Weights of a small multi-label image tagger: 4.7M parameters, 48750 training examples.
Rows from block 3 of a small multi-label image tagger, named by matrix and row number. Rows with one number within an expert belong to one neuron, the router's apart. Each number is 200 + 20 x the weight over its row's rms, rounded and kept within 0 to 999. All counts start at 0.
Before each expert's rows are labels from the 100 images, of 14848, where the router gives the expert most weight on average: "patch colour" is the nearest of a few named colours to the mean colour under the peak. Only what is clearly more common there than usual is listed. The data: photos of arthropod specimens (BIOSCAN-5M).
# router: router (model.blocks.3.mlp.router.weight, 8x192, trained with AdamW), inputs 0-95
# up: expert up (model.blocks.3.mlp.up, 8x96x192), inputs 0-95
# down: expert down (model.blocks.3.mlp.down, 8x192x96, transposed), outputs 0-95

# expert 2
patch colour: white
router.2,212,229,192,179,235,188,232,224,166,204,177,194,201,220,191,184,214,206,201,209,219,219,170,227,181,156,174,214,232,192,214,230,209,179,207,227,221,209,154,160,191,187,189,195,239,197,192,223,172,201,232,197,213,205,223,211,223,216,180,187,213,197,197,221,198,186,181,172,197,206,228,233,187,211,204,209,187,206,183,183,241,216,173,178,190,171,173,221,217,190,212,204,203,221,213,250
up.0,177,183,218,169,190,184,199,233,231,185,217,187,186,206,247,213,213,246,220,210,213,209,194,189,195,195,221,208,191,218,202,201,186,214,217,175,206,190,207,202,216,187,191,201,197,217,195,211,176,180,205,184,191,205,176,214,195,217,202,212,238,208,174,196,245,190,202,235,202,182,196,229,197,211,179,179,211,175,180,178,216,194,178,221,187,207,188,187,232,205,221,210,218,195,205,179
down.0,190,218,161,202,207,203,193,238,183,198,198,181,190,215,209,175,196,186,211,216,194,166,204,183,237,220,210,198,197,175,206,192,189,206,169,195,207,210,196,191,209,186,218,196,203,178,196,182,235,242,216,195,191,242,198,215,215,203,194,203,211,208,195,188,183,176,171,209,189,200,195,205,173,188,199,193,236,186,151,180,170,216,185,233,209,181,209,193,195,197,205,177,180,206,174,166
up.1,235,185,200,142,184,209,186,196,231,207,240,195,231,204,211,212,182,197,198,199,209,178,233,195,188,189,221,193,207,203,189,241,210,241,211,188,181,188,206,193,199,159,193,194,206,207,161,196,176,194,198,232,198,191,176,203,215,206,193,211,204,205,225,159,238,202,177,190,217,205,211,207,217,187,191,187,189,213,215,195,164,171,217,194,206,238,193,192,206,217,207,196,202,184,221,200
down.1,176,228,194,216,209,214,212,178,197,199,219,172,211,193,168,197,197,195,189,183,187,233,190,193,209,220,199,207,169,197,169,236,182,216,191,198,204,204,167,231,233,217,206,198,201,225,186,207,209,220,174,167,193,241,227,170,234,218,215,201,183,210,222,201,179,186,191,209,195,181,183,174,190,232,174,212,156,196,199,177,198,211,192,177,170,161,213,200,180,187,186,202,169,177,184,158
up.2,201,191,187,210,222,209,213,182,201,216,211,183,216,210,186,211,228,236,243,199,207,173,174,158,196,208,210,218,211,181,205,205,200,230,220,250,189,185,206,202,221,204,183,173,217,213,210,205,175,190,183,157,204,201,185,200,191,176,167,216,195,189,213,212,214,194,209,196,221,236,222,240,187,192,198,231,205,198,229,205,194,240,193,218,222,175,187,203,210,164,229,220,192,190,200,176
down.2,192,187,190,207,214,164,187,221,191,207,167,223,184,211,172,197,215,199,169,198,201,213,244,214,207,198,198,211,187,195,190,210,192,174,184,152,206,186,220,200,217,211,199,221,187,176,212,198,222,193,203,204,222,200,193,200,209,213,239,215,228,211,200,193,165,232,171,198,185,179,207,219,187,220,172,188,200,180,177,211,186,139,187,201,189,212,230,188,178,236,158,191,187,193,215,195
up.3,176,194,223,213,218,211,215,208,180,222,132,204,197,217,190,193,172,189,227,212,196,192,202,231,209,172,223,194,217,187,191,180,189,184,195,224,204,244,199,210,206,208,187,219,195,199,195,214,197,226,184,191,230,170,227,186,220,188,197,200,193,168,230,196,203,202,210,204,223,229,189,196,193,236,189,209,232,171,220,179,195,174,209,200,257,170,221,167,210,186,195,184,184,190,162,208
down.3,190,218,217,207,169,243,188,228,206,210,211,201,192,203,206,205,217,181,177,199,222,165,208,187,173,219,195,228,178,210,184,218,192,197,212,186,213,199,204,187,219,219,197,176,199,230,200,174,215,210,209,195,198,203,252,200,198,182,234,190,236,214,192,205,187,190,220,156,200,167,225,177,198,168,206,175,233,238,192,107,227,190,209,203,191,220,186,185,199,200,206,161,231,187,184,197
up.4,200,211,176,167,200,214,218,239,203,202,174,222,214,214,162,217,209,167,195,210,201,159,202,193,203,193,187,177,202,200,181,197,200,231,222,190,203,203,205,168,195,172,187,215,197,188,223,230,183,184,180,190,245,187,232,178,190,213,208,225,207,189,206,220,222,193,237,222,222,207,182,201,159,198,202,234,182,170,191,207,177,216,203,207,192,216,194,182,162,218,176,226,231,213,216,219
down.4,191,256,225,219,189,214,171,191,178,181,158,190,237,198,181,191,207,177,174,197,234,198,184,216,192,210,240,206,195,222,184,164,194,173,203,210,227,192,207,199,208,211,214,192,203,234,190,216,184,217,184,207,191,203,182,177,185,205,183,187,193,229,187,205,193,203,191,193,189,164,206,192,233,190,200,208,173,236,165,189,194,151,216,184,212,210,174,193,212,173,168,172,177,208,177,195
up.5,219,224,214,208,177,228,176,186,195,178,211,175,186,194,169,219,189,190,158,142,223,228,213,213,211,204,196,196,195,226,261,215,234,172,174,217,209,191,195,210,208,200,205,206,188,195,218,182,197,198,195,163,195,229,210,195,184,175,231,179,205,207,190,218,168,198,205,214,196,195,218,202,220,203,226,195,185,215,178,163,214,222,163,219,208,219,194,191,212,194,237,171,204,190,225,207
down.5,201,217,159,150,168,207,207,181,227,185,201,218,188,187,190,200,177,231,211,244,205,213,203,196,187,211,201,174,207,189,174,221,196,210,230,197,211,193,200,199,170,212,190,206,209,232,222,209,250,150,193,216,259,212,196,211,242,220,194,197,226,216,205,177,174,177,214,199,186,183,194,166,189,207,200,214,199,176,222,203,192,200,233,205,196,177,221,217,184,211,195,180,162,187,227,198
up.6,212,210,185,241,218,166,171,185,167,218,183,195,156,198,247,190,209,222,212,214,193,222,232,193,192,185,181,208,177,169,197,220,229,178,180,194,204,193,200,188,210,212,167,205,199,241,202,218,175,195,193,176,194,206,167,182,195,223,211,197,241,179,177,202,172,197,183,217,162,185,175,173,196,214,216,188,221,205,193,191,175,190,201,194,192,209,202,219,178,170,162,188,228,249,205,198
down.6,150,182,202,179,207,253,217,210,196,210,231,201,208,207,204,197,199,199,183,216,192,187,231,194,214,184,222,204,203,181,227,224,210,192,185,181,160,193,170,186,197,200,211,205,213,215,204,195,191,191,172,210,223,204,203,203,190,187,153,208,203,202,217,206,218,214,182,232,170,179,197,217,209,200,178,181,172,221,201,219,188,210,210,196,218,186,202,231,222,255,206,203,171,212,205,225
up.7,203,191,166,193,226,213,224,165,223,209,224,217,190,175,176,210,204,173,211,201,200,181,169,181,210,206,196,189,211,216,216,193,171,220,200,249,191,220,173,179,202,186,191,198,183,198,196,252,207,164,202,201,226,183,224,210,206,208,204,216,200,193,221,211,216,209,175,178,196,201,222,191,181,191,224,193,194,211,199,213,181,238,201,193,210,179,218,160,224,176,219,213,200,195,216,173
down.7,197,183,191,240,149,193,172,223,231,205,187,166,195,195,211,199,187,217,213,186,181,211,220,200,211,221,207,205,151,178,175,221,211,201,182,201,209,176,200,197,184,212,207,199,187,214,184,217,176,225,209,161,239,193,195,169,183,194,190,186,218,247,197,189,182,204,175,207,175,183,189,200,169,228,205,196,207,197,186,202,193,169,198,219,172,209,195,217,171,206,186,208,193,235,202,209
up.8,198,198,188,189,159,211,228,176,191,202,201,190,188,222,205,242,216,194,225,169,227,215,195,215,204,174,205,164,228,198,208,240,192,211,188,201,197,191,196,212,191,184,196,209,222,187,231,192,209,182,204,222,194,188,216,212,150,184,213,201,187,193,239,198,202,216,210,196,186,218,175,189,219,199,210,174,177,177,197,217,176,204,179,177,182,202,183,209,228,194,220,148,211,180,204,189
down.8,183,214,216,170,216,184,150,185,219,209,212,180,218,219,219,193,196,231,193,204,194,219,212,193,218,216,206,202,150,173,194,178,194,187,169,193,217,229,209,206,192,235,168,168,180,267,177,213,253,201,188,200,198,221,180,190,221,202,197,219,193,183,194,196,186,202,181,230,173,218,209,230,216,210,206,202,203,199,220,204,194,236,212,205,209,223,190,226,217,212,186,253,174,208,172,184
up.9,210,218,203,176,169,187,203,221,195,149,165,204,152,204,224,212,195,183,222,187,179,215,191,229,194,219,177,225,177,212,186,193,216,159,223,212,202,181,208,207,208,216,203,192,206,218,208,206,200,203,198,166,234,193,213,181,198,176,148,173,202,201,211,172,199,193,214,222,227,172,202,230,218,167,231,190,184,166,183,199,186,224,209,189,204,216,183,195,192,196,187,208,238,142,164,190
down.9,214,212,151,202,204,200,195,237,188,199,141,186,219,175,170,171,209,213,170,228,224,183,193,171,197,200,210,174,196,198,188,172,192,190,198,179,214,218,173,201,191,205,176,202,169,176,187,187,215,221,206,218,187,214,190,231,164,195,201,198,181,188,197,175,181,195,186,165,185,219,184,172,195,190,195,185,199,242,201,241,203,198,212,215,174,185,201,195,155,190,221,232,171,219,202,218
up.10,180,215,203,247,202,207,188,193,251,188,216,216,174,201,186,200,225,190,175,221,232,163,188,163,202,212,202,193,170,173,218,223,173,217,186,191,201,202,219,201,206,192,168,197,175,186,190,209,226,205,194,195,182,197,193,211,184,230,195,221,224,201,191,188,193,206,190,213,198,196,165,209,196,197,181,218,222,215,190,227,199,219,200,171,191,198,213,230,184,181,182,223,214,159,233,210
down.10,185,203,199,174,210,199,233,205,198,230,225,158,224,190,195,201,189,182,238,199,179,225,183,197,191,203,210,248,226,201,193,181,207,185,198,205,200,188,177,158,219,189,185,160,214,214,207,209,216,155,249,201,193,217,203,209,214,205,189,224,195,186,201,172,184,162,235,191,194,210,225,203,225,203,191,246,206,173,218,205,207,196,169,191,193,228,221,160,217,205,191,214,185,231,155,197

# expert 7
patch colour: grey; brown
router.7,211,173,194,224,191,192,202,195,189,200,192,190,171,202,192,227,215,185,246,165,160,171,241,217,174,168,193,215,195,216,247,195,194,222,218,201,188,223,205,212,200,177,191,206,179,219,192,209,223,200,190,221,198,203,194,196,200,215,214,194,207,197,228,184,228,229,233,222,220,165,231,197,195,214,212,207,172,236,204,227,206,177,232,217,207,179,201,206,182,199,154,203,161,165,194,207
up.0,235,167,189,220,218,194,195,196,207,212,222,201,218,210,175,214,185,190,189,171,214,190,181,191,178,222,219,176,196,209,169,195,202,236,198,211,201,175,210,218,214,251,192,231,193,211,211,245,186,242,203,180,191,203,205,190,175,183,172,152,216,207,199,203,197,238,230,163,177,210,205,163,187,186,202,222,208,194,199,180,233,210,196,163,236,204,238,183,194,193,173,217,217,241,206,207
down.0,195,242,234,174,204,200,232,182,210,210,152,184,245,225,195,173,236,213,187,216,199,214,194,178,205,197,232,218,165,156,213,225,222,182,193,180,191,206,181,198,189,164,236,214,208,196,194,220,221,195,176,221,168,197,213,176,220,222,208,254,210,214,217,193,194,182,188,185,232,190,191,201,208,220,234,210,212,200,204,202,156,167,207,227,187,205,200,247,209,202,231,178,242,223,196,205
up.1,188,197,207,179,190,188,253,170,200,188,189,225,197,198,215,199,203,234,200,216,190,182,234,174,155,232,234,218,183,238,190,231,215,188,169,194,215,198,202,182,199,181,227,191,220,217,184,172,192,203,202,192,201,223,168,210,217,200,181,192,197,229,227,186,216,161,236,182,213,219,210,207,214,187,159,213,170,219,195,205,209,210,188,218,204,202,167,221,219,209,182,196,228,206,245,186
down.1,231,204,201,229,213,183,186,194,198,199,211,203,210,211,193,222,194,197,190,210,207,225,181,208,228,169,204,162,235,171,180,217,219,141,229,197,216,218,189,227,226,207,191,182,216,192,201,211,184,201,239,255,181,202,219,204,191,216,228,210,212,162,168,179,202,210,191,196,162,184,216,186,185,239,224,191,213,211,183,196,181,159,226,216,210,195,207,207,197,185,221,187,205,204,206,197
up.2,183,187,205,197,205,191,235,188,192,221,239,213,189,185,167,201,227,185,177,184,202,231,180,192,211,190,174,230,203,237,169,193,178,224,195,211,212,198,182,203,195,217,209,202,197,176,213,219,176,199,202,208,200,224,202,171,222,202,207,235,150,250,202,184,214,187,218,203,189,200,191,218,198,199,177,214,236,189,188,219,222,162,231,226,197,191,211,199,229,240,193,204,181,199,185,209
down.2,196,211,208,237,182,192,148,232,183,223,184,205,233,213,202,176,202,256,179,215,233,198,188,188,199,202,218,198,175,173,211,184,201,214,238,170,182,229,233,192,168,182,200,221,206,225,187,196,215,237,203,201,219,184,167,221,193,227,207,228,219,203,186,177,214,217,187,202,230,193,223,206,210,191,239,170,177,227,195,190,202,218,160,173,210,202,213,186,202,202,193,212,206,202,186,208
up.3,160,218,207,194,225,201,188,238,179,213,187,229,179,223,224,189,202,181,177,165,186,180,190,234,198,197,160,223,221,168,232,193,157,199,210,179,207,196,211,166,200,225,211,174,181,218,202,183,208,215,218,178,198,189,203,202,239,192,258,205,191,209,230,194,191,184,221,180,202,185,191,210,196,191,206,189,195,199,178,209,220,206,197,186,215,203,188,194,188,198,182,233,210,213,221,187
down.3,231,204,206,198,173,194,195,180,204,194,195,197,235,180,186,205,197,193,194,193,253,205,197,219,204,176,186,210,182,188,191,251,219,210,202,201,233,222,195,202,223,214,215,223,208,169,170,211,160,209,219,226,223,195,209,198,213,189,223,243,223,221,175,186,198,182,190,178,193,196,210,220,224,218,241,215,197,199,217,229,176,191,185,178,227,203,201,230,202,231,210,200,185,168,179,206
up.4,207,202,205,202,225,223,179,216,186,223,215,188,198,199,201,199,206,196,186,194,196,218,188,217,212,190,168,175,218,228,225,198,192,203,223,213,190,186,212,188,178,219,201,208,192,207,175,197,170,209,231,222,207,157,199,201,234,177,179,190,197,231,159,180,232,197,196,230,220,229,174,210,203,241,196,191,189,192,206,214,189,237,172,205,223,171,247,245,203,220,195,197,231,189,208,175
down.4,183,194,226,204,180,180,191,174,186,196,203,210,198,202,207,241,189,222,196,197,206,194,209,197,203,182,194,205,204,191,162,184,190,209,175,193,208,185,175,216,213,161,219,206,214,192,169,222,259,192,178,185,173,208,188,256,179,191,248,208,223,209,241,187,192,213,193,242,223,219,201,229,199,196,210,196,197,215,207,229,209,175,208,159,173,226,209,164,210,216,171,205,203,203,194,181
up.5,213,183,202,222,189,209,209,200,221,187,218,155,192,234,218,187,218,202,197,182,221,198,154,179,195,203,213,218,207,216,183,203,206,178,193,229,218,198,181,180,202,200,198,197,193,217,208,193,240,176,206,242,210,219,191,172,213,181,207,197,223,186,225,175,202,176,203,164,211,179,234,208,179,190,213,213,220,177,197,187,176,216,216,187,165,198,196,219,236,218,229,184,165,201,195,201
down.5,190,219,200,185,222,222,192,171,169,204,223,235,201,195,206,231,199,197,204,204,202,228,178,207,201,201,197,181,191,203,181,185,180,251,241,195,174,232,213,205,173,215,211,209,184,227,204,180,197,228,201,191,182,179,204,217,169,219,176,163,160,232,190,203,204,196,195,190,189,188,208,159,212,231,212,182,214,203,205,210,195,206,212,228,221,208,188,198,168,166,186,240,198,220,191,201
up.6,170,224,200,221,183,206,212,176,200,186,195,213,181,196,206,214,219,201,228,221,189,224,212,183,225,201,238,191,200,210,167,254,215,215,200,206,184,230,200,202,177,214,180,221,176,240,174,245,225,205,184,196,177,183,196,180,202,178,192,220,166,228,172,241,206,189,200,167,200,215,225,229,212,167,221,190,190,162,202,200,183,223,181,207,203,218,176,164,220,210,214,181,197,215,199,184
down.6,210,175,194,186,192,236,188,230,194,244,182,186,203,216,212,190,190,178,181,186,232,179,199,209,170,223,194,212,202,204,188,147,160,169,185,196,192,188,205,209,191,222,248,194,238,172,169,193,212,213,231,188,201,254,190,209,194,183,202,200,210,215,212,205,199,173,208,179,223,177,212,176,166,225,192,195,218,222,228,211,175,174,197,211,164,215,186,250,169,181,173,195,195,173,197,202
up.7,202,200,195,218,237,194,214,205,223,203,172,217,219,189,219,189,149,198,184,199,204,217,195,200,233,198,206,212,202,165,214,215,168,202,194,170,194,176,173,181,189,137,227,201,224,174,228,190,221,205,197,224,201,204,203,206,221,204,199,196,222,159,202,218,172,185,206,202,222,172,195,227,205,219,186,193,230,186,214,226,219,160,195,203,179,200,198,183,213,207,182,180,200,167,168,188
down.7,214,208,237,200,170,199,249,219,190,211,213,210,209,219,204,204,217,203,163,220,202,203,214,181,188,194,198,205,221,193,180,180,177,163,223,203,213,228,219,207,242,232,212,230,183,238,216,205,151,199,188,206,200,178,214,198,167,212,183,166,195,247,182,178,241,205,207,180,202,173,176,203,233,220,207,188,197,171,195,205,202,223,194,201,222,208,197,214,194,205,245,215,190,195,182,222
up.8,166,209,206,198,202,186,199,180,215,195,203,206,213,237,226,207,210,169,194,218,148,182,203,219,192,194,204,213,210,190,209,225,193,241,188,184,184,202,198,188,204,171,187,167,228,219,184,178,220,175,223,211,176,190,189,206,210,182,225,196,200,228,170,234,200,169,200,182,195,205,219,205,227,211,203,199,214,203,218,141,199,190,157,208,174,175,201,224,206,168,189,182,213,214,213,193
down.8,230,199,222,192,195,172,189,206,184,204,173,182,189,208,197,177,232,216,215,223,221,168,170,194,209,176,188,224,198,191,189,150,199,198,216,244,238,183,255,223,209,260,200,202,174,217,205,210,175,158,186,174,204,191,210,214,206,204,210,188,243,193,249,215,223,208,184,186,187,178,227,210,187,205,188,219,188,198,194,237,200,216,202,204,204,211,227,177,169,229,212,209,183,205,185,201
up.9,230,202,223,243,222,187,193,212,204,191,193,227,172,156,140,189,168,186,213,199,187,211,177,194,198,195,194,198,215,209,234,231,215,184,194,213,163,210,199,200,191,186,185,186,200,187,205,235,201,179,198,193,195,188,197,189,206,169,191,248,209,215,221,186,199,245,193,197,185,250,189,178,171,188,201,199,197,218,207,201,210,204,199,189,149,171,175,189,190,231,238,204,176,191,206,220
down.9,197,198,199,216,226,205,180,219,172,195,234,233,212,207,177,199,212,180,224,227,185,213,208,179,222,212,194,194,208,169,172,153,208,200,195,223,198,182,232,231,200,208,216,192,207,221,193,196,196,175,205,232,220,193,218,196,197,215,193,176,205,201,202,210,211,217,238,190,210,202,190,216,216,222,203,203,211,186,198,175,234,208,225,239,222,229,199,197,203,181,196,196,231,195,196,143
up.10,182,193,210,222,219,148,191,211,218,175,207,200,186,160,182,179,173,176,225,216,200,191,197,183,235,210,174,183,195,159,185,189,188,213,216,212,242,195,167,227,178,186,203,174,236,200,203,178,208,213,193,214,193,206,237,228,169,223,214,179,218,215,225,205,176,222,173,217,200,210,187,214,220,225,213,195,209,197,231,228,168,214,217,210,193,202,203,180,213,210,195,227,188,195,194,188
down.10,204,219,212,211,173,216,213,240,196,188,215,183,248,231,225,213,215,194,224,210,174,220,256,238,140,185,184,175,206,215,197,203,225,221,186,189,191,198,211,193,209,179,200,184,192,201,203,200,220,205,171,208,181,209,178,176,231,196,214,206,230,220,204,192,212,183,206,221,191,186,168,220,195,207,186,204,207,189,169,212,231,217,198,172,190,230,170,213,203,178,179,159,196,175,210,205

# expert 3
patch colour: grey
router.3,224,234,184,175,191,188,188,192,194,198,184,192,209,213,217,191,181,192,199,191,209,203,152,203,239,209,231,203,189,179,204,188,219,190,221,246,200,177,213,199,203,201,179,196,227,224,205,229,193,196,175,186,216,214,173,229,233,206,199,204,219,225,183,204,219,196,220,154,208,175,182,176,217,156,203,179,210,182,202,195,189,190,196,220,192,201,201,232,196,201,216,193,197,227,243,223
up.0,217,217,199,221,197,210,186,211,192,188,230,218,205,190,190,238,215,166,219,252,188,179,197,215,189,167,206,196,196,198,204,207,187,190,229,163,211,221,178,209,193,208,202,212,173,191,205,178,172,210,202,200,180,223,197,176,204,180,202,160,220,222,194,199,193,218,194,197,265,230,176,193,223,213,194,158,206,196,225,203,163,244,216,187,159,216,148,227,171,167,201,223,203,197,181,228
down.0,207,196,197,175,192,164,216,207,184,210,200,161,181,214,207,175,194,169,194,211,237,197,207,175,215,216,187,196,219,188,191,223,206,226,235,170,199,222,200,188,234,154,198,164,214,215,210,209,190,211,205,194,220,197,192,179,205,188,186,197,205,200,229,209,213,229,185,200,184,198,189,171,215,205,221,193,164,159,174,173,191,188,204,207,220,199,221,183,185,197,226,219,193,177,218,179
up.1,188,222,205,161,189,205,227,208,183,206,230,176,208,187,208,184,156,226,194,212,244,216,198,244,202,230,203,203,234,208,199,206,228,224,207,228,224,200,198,182,222,199,177,234,197,188,209,182,167,224,200,169,223,212,170,189,187,182,234,220,191,194,200,205,190,189,199,161,208,167,167,216,267,197,194,178,232,180,231,197,208,199,193,178,216,201,214,199,197,218,215,219,217,214,199,172
down.1,213,177,197,237,189,216,181,169,170,171,211,209,209,169,202,221,214,172,207,177,178,202,213,187,213,198,184,206,199,224,213,207,218,198,201,186,194,210,184,177,167,216,236,176,179,175,183,202,188,211,190,184,197,182,232,173,183,202,155,212,206,226,226,214,161,176,230,195,218,232,198,195,170,202,184,284,228,189,207,183,189,193,200,216,185,225,207,197,200,212,229,223,202,195,204,235
up.2,185,218,190,193,223,207,170,204,211,172,161,217,208,231,193,230,207,217,174,195,217,222,202,215,183,224,208,165,200,191,209,225,172,228,184,191,167,161,236,199,227,203,231,183,183,191,223,229,189,195,201,214,229,219,187,208,210,189,181,178,192,190,206,213,159,213,200,215,205,184,194,237,204,186,182,223,202,218,169,201,202,220,202,216,204,228,206,165,201,210,186,219,176,241,259,176
down.2,210,190,195,198,168,168,214,215,189,175,209,230,158,189,213,177,201,194,204,187,205,176,183,195,205,223,166,221,197,191,154,183,194,163,199,192,241,204,197,205,204,186,188,219,190,236,223,221,197,171,232,208,194,234,198,175,185,177,239,225,209,173,209,189,224,193,232,228,223,203,227,198,203,190,207,149,205,200,194,196,218,199,197,189,196,182,203,216,191,189,203,192,183,177,172,194
up.3,171,215,173,195,230,233,186,203,200,210,184,168,196,154,221,233,181,237,189,215,200,180,222,229,202,204,180,190,200,178,207,191,199,195,235,210,236,224,186,180,187,191,209,203,208,175,182,215,217,229,202,192,196,173,243,153,194,228,245,192,193,166,210,200,180,199,181,229,224,228,227,160,167,205,189,176,185,220,200,176,179,172,197,226,218,209,181,189,231,202,191,200,172,187,228,224
down.3,233,177,201,195,165,200,210,159,206,201,195,190,193,176,208,191,179,180,208,193,192,172,203,200,209,174,178,216,219,182,197,184,174,199,194,219,190,200,193,181,201,210,204,192,181,193,187,198,184,215,196,232,188,215,180,189,183,223,204,241,211,259,213,202,200,229,199,205,178,180,194,195,239,223,191,197,197,245,188,178,233,232,172,214,187,178,170,203,201,218,161,209,188,203,172,228
up.4,189,187,220,163,193,176,211,196,194,204,194,217,209,206,227,178,188,216,226,223,202,209,178,215,223,207,233,246,189,177,186,198,208,214,182,208,193,192,167,203,188,181,213,176,194,187,216,211,184,209,176,217,229,220,167,195,201,186,196,202,186,220,227,195,199,182,194,211,217,256,190,176,203,210,216,180,218,181,169,190,225,185,190,241,198,175,205,187,205,204,188,190,207,240,237,210
down.4,209,164,199,183,211,255,199,183,212,211,184,174,208,196,221,206,205,176,191,194,200,201,227,197,187,212,209,178,177,230,205,227,167,198,218,222,176,222,185,218,197,195,139,177,216,195,228,197,190,175,193,225,178,190,226,221,197,173,230,210,201,207,143,185,158,195,201,197,236,201,207,219,230,224,244,209,190,208,198,222,177,221,188,160,236,220,187,176,185,169,164,202,222,213,182,213
up.5,198,185,212,200,179,200,167,212,203,193,192,193,177,210,182,213,197,229,186,240,200,218,150,223,187,217,222,174,222,198,222,217,203,182,220,206,227,227,252,228,193,212,189,214,210,206,212,219,191,200,185,196,172,206,179,191,187,186,231,192,231,203,211,207,225,176,180,238,204,193,175,198,193,197,185,218,197,187,211,171,191,186,188,190,222,224,192,185,194,233,183,182,237,170,241,188
down.5,169,210,182,202,228,210,162,179,239,190,178,203,187,202,205,209,233,212,169,178,210,170,226,182,193,187,214,178,190,204,234,189,189,186,162,187,184,189,221,195,202,185,184,193,188,238,181,207,203,174,223,203,208,198,239,166,207,216,197,264,172,197,164,180,211,236,218,203,211,218,212,186,241,218,181,200,180,231,187,194,205,211,211,198,205,185,199,211,223,194,210,196,233,176,174,213
up.6,202,192,214,203,215,157,194,177,208,200,193,208,183,194,187,223,203,208,226,190,218,161,220,201,207,208,217,189,190,176,182,199,210,213,204,243,184,195,191,197,179,158,193,199,184,199,249,222,161,190,197,218,159,205,203,182,246,187,218,151,222,230,190,206,188,178,163,185,203,174,190,191,176,208,171,200,193,210,197,188,191,206,184,189,204,195,203,228,206,204,161,188,185,183,204,193
down.6,192,200,209,219,186,237,198,209,211,179,194,180,198,208,219,162,220,210,189,208,183,245,163,215,194,221,198,233,203,205,236,193,180,183,196,200,208,201,200,186,235,201,184,197,217,207,228,199,200,214,192,227,207,209,233,238,192,207,196,193,168,221,215,226,202,206,234,224,189,250,190,186,215,164,242,188,201,190,195,258,201,177,189,212,172,206,208,167,204,193,224,193,189,197,202,182
up.7,224,177,197,196,189,176,207,209,160,191,199,213,203,165,192,180,197,199,188,222,199,227,236,172,220,180,210,217,184,173,179,182,227,209,184,198,211,201,220,210,210,204,197,233,186,224,213,192,210,171,202,217,235,234,187,190,234,181,239,208,175,215,172,194,223,203,229,141,190,221,178,217,235,189,199,216,177,204,198,218,184,217,215,225,183,209,184,221,211,187,183,226,190,169,211,204
down.7,191,195,198,219,212,188,205,180,234,176,214,220,176,213,204,199,205,214,222,181,209,198,195,194,165,221,218,167,176,203,177,218,183,205,249,190,192,213,177,205,168,226,180,185,203,216,180,230,206,202,190,205,157,184,184,221,188,201,200,204,238,248,213,216,171,199,193,219,199,223,205,196,163,214,222,201,194,188,222,223,182,181,175,177,220,193,216,177,239,195,204,180,187,208,182,224
up.8,218,197,209,213,190,219,192,203,153,195,190,206,193,193,219,222,188,231,202,165,189,187,192,199,190,183,251,152,218,209,218,195,231,210,201,159,194,189,214,199,177,206,207,231,197,192,200,213,235,231,236,182,215,219,210,211,168,170,226,169,196,203,179,194,216,202,195,219,204,217,188,198,223,183,202,161,175,190,195,194,222,231,180,203,174,184,194,216,188,191,191,171,179,155,194,199
down.8,196,238,179,171,229,178,208,193,250,239,186,234,211,191,172,201,200,171,221,198,174,179,249,208,201,208,197,204,193,215,189,197,199,188,210,217,216,195,178,197,189,197,220,201,233,201,174,190,222,181,188,183,209,236,217,163,205,228,169,177,232,199,208,196,193,197,165,151,167,201,178,210,201,196,204,206,194,215,168,206,164,176,220,167,179,184,218,202,178,216,181,183,185,195,203,180
up.9,227,213,189,173,188,178,229,204,190,212,217,178,189,210,193,191,225,194,219,195,237,145,195,204,215,158,193,158,212,205,200,186,235,167,201,199,213,211,198,207,177,181,205,218,249,195,177,198,216,154,218,186,194,210,230,184,207,218,226,211,207,206,181,219,217,171,208,185,199,194,217,229,192,218,211,214,199,212,216,207,213,224,184,180,226,210,184,180,239,179,207,200,211,203,224,173
down.9,206,235,178,214,239,216,212,206,175,201,213,190,201,219,191,199,192,173,207,193,203,172,212,210,179,177,213,219,237,172,214,161,184,223,185,213,197,193,205,188,190,203,178,213,167,210,145,187,212,180,211,180,195,226,180,161,218,171,217,223,207,209,210,209,165,205,159,190,179,192,166,189,191,217,191,230,207,215,197,231,185,179,170,169,201,183,195,146,198,186,167,223,198,202,207,206
up.10,233,176,167,190,199,184,214,181,203,198,215,201,200,189,177,211,202,190,206,199,191,200,197,178,197,166,183,220,198,199,182,179,182,188,232,209,211,215,191,184,237,200,227,234,192,166,210,202,218,216,193,224,168,219,180,196,205,199,167,197,183,226,187,202,186,200,189,178,219,192,191,216,249,209,170,215,198,211,184,206,185,171,195,227,234,193,207,196,177,216,193,238,226,186,179,223
down.10,194,190,253,219,217,210,221,193,196,183,130,175,217,192,222,187,192,218,237,180,227,211,196,206,205,191,191,222,206,209,203,204,228,203,202,208,206,203,176,163,217,203,178,216,196,214,183,199,197,205,212,186,206,176,182,202,189,173,204,161,193,167,197,168,183,201,179,230,197,205,223,205,158,193,217,222,210,202,232,211,208,189,203,197,204,193,226,212,209,192,230,169,179,201,248,187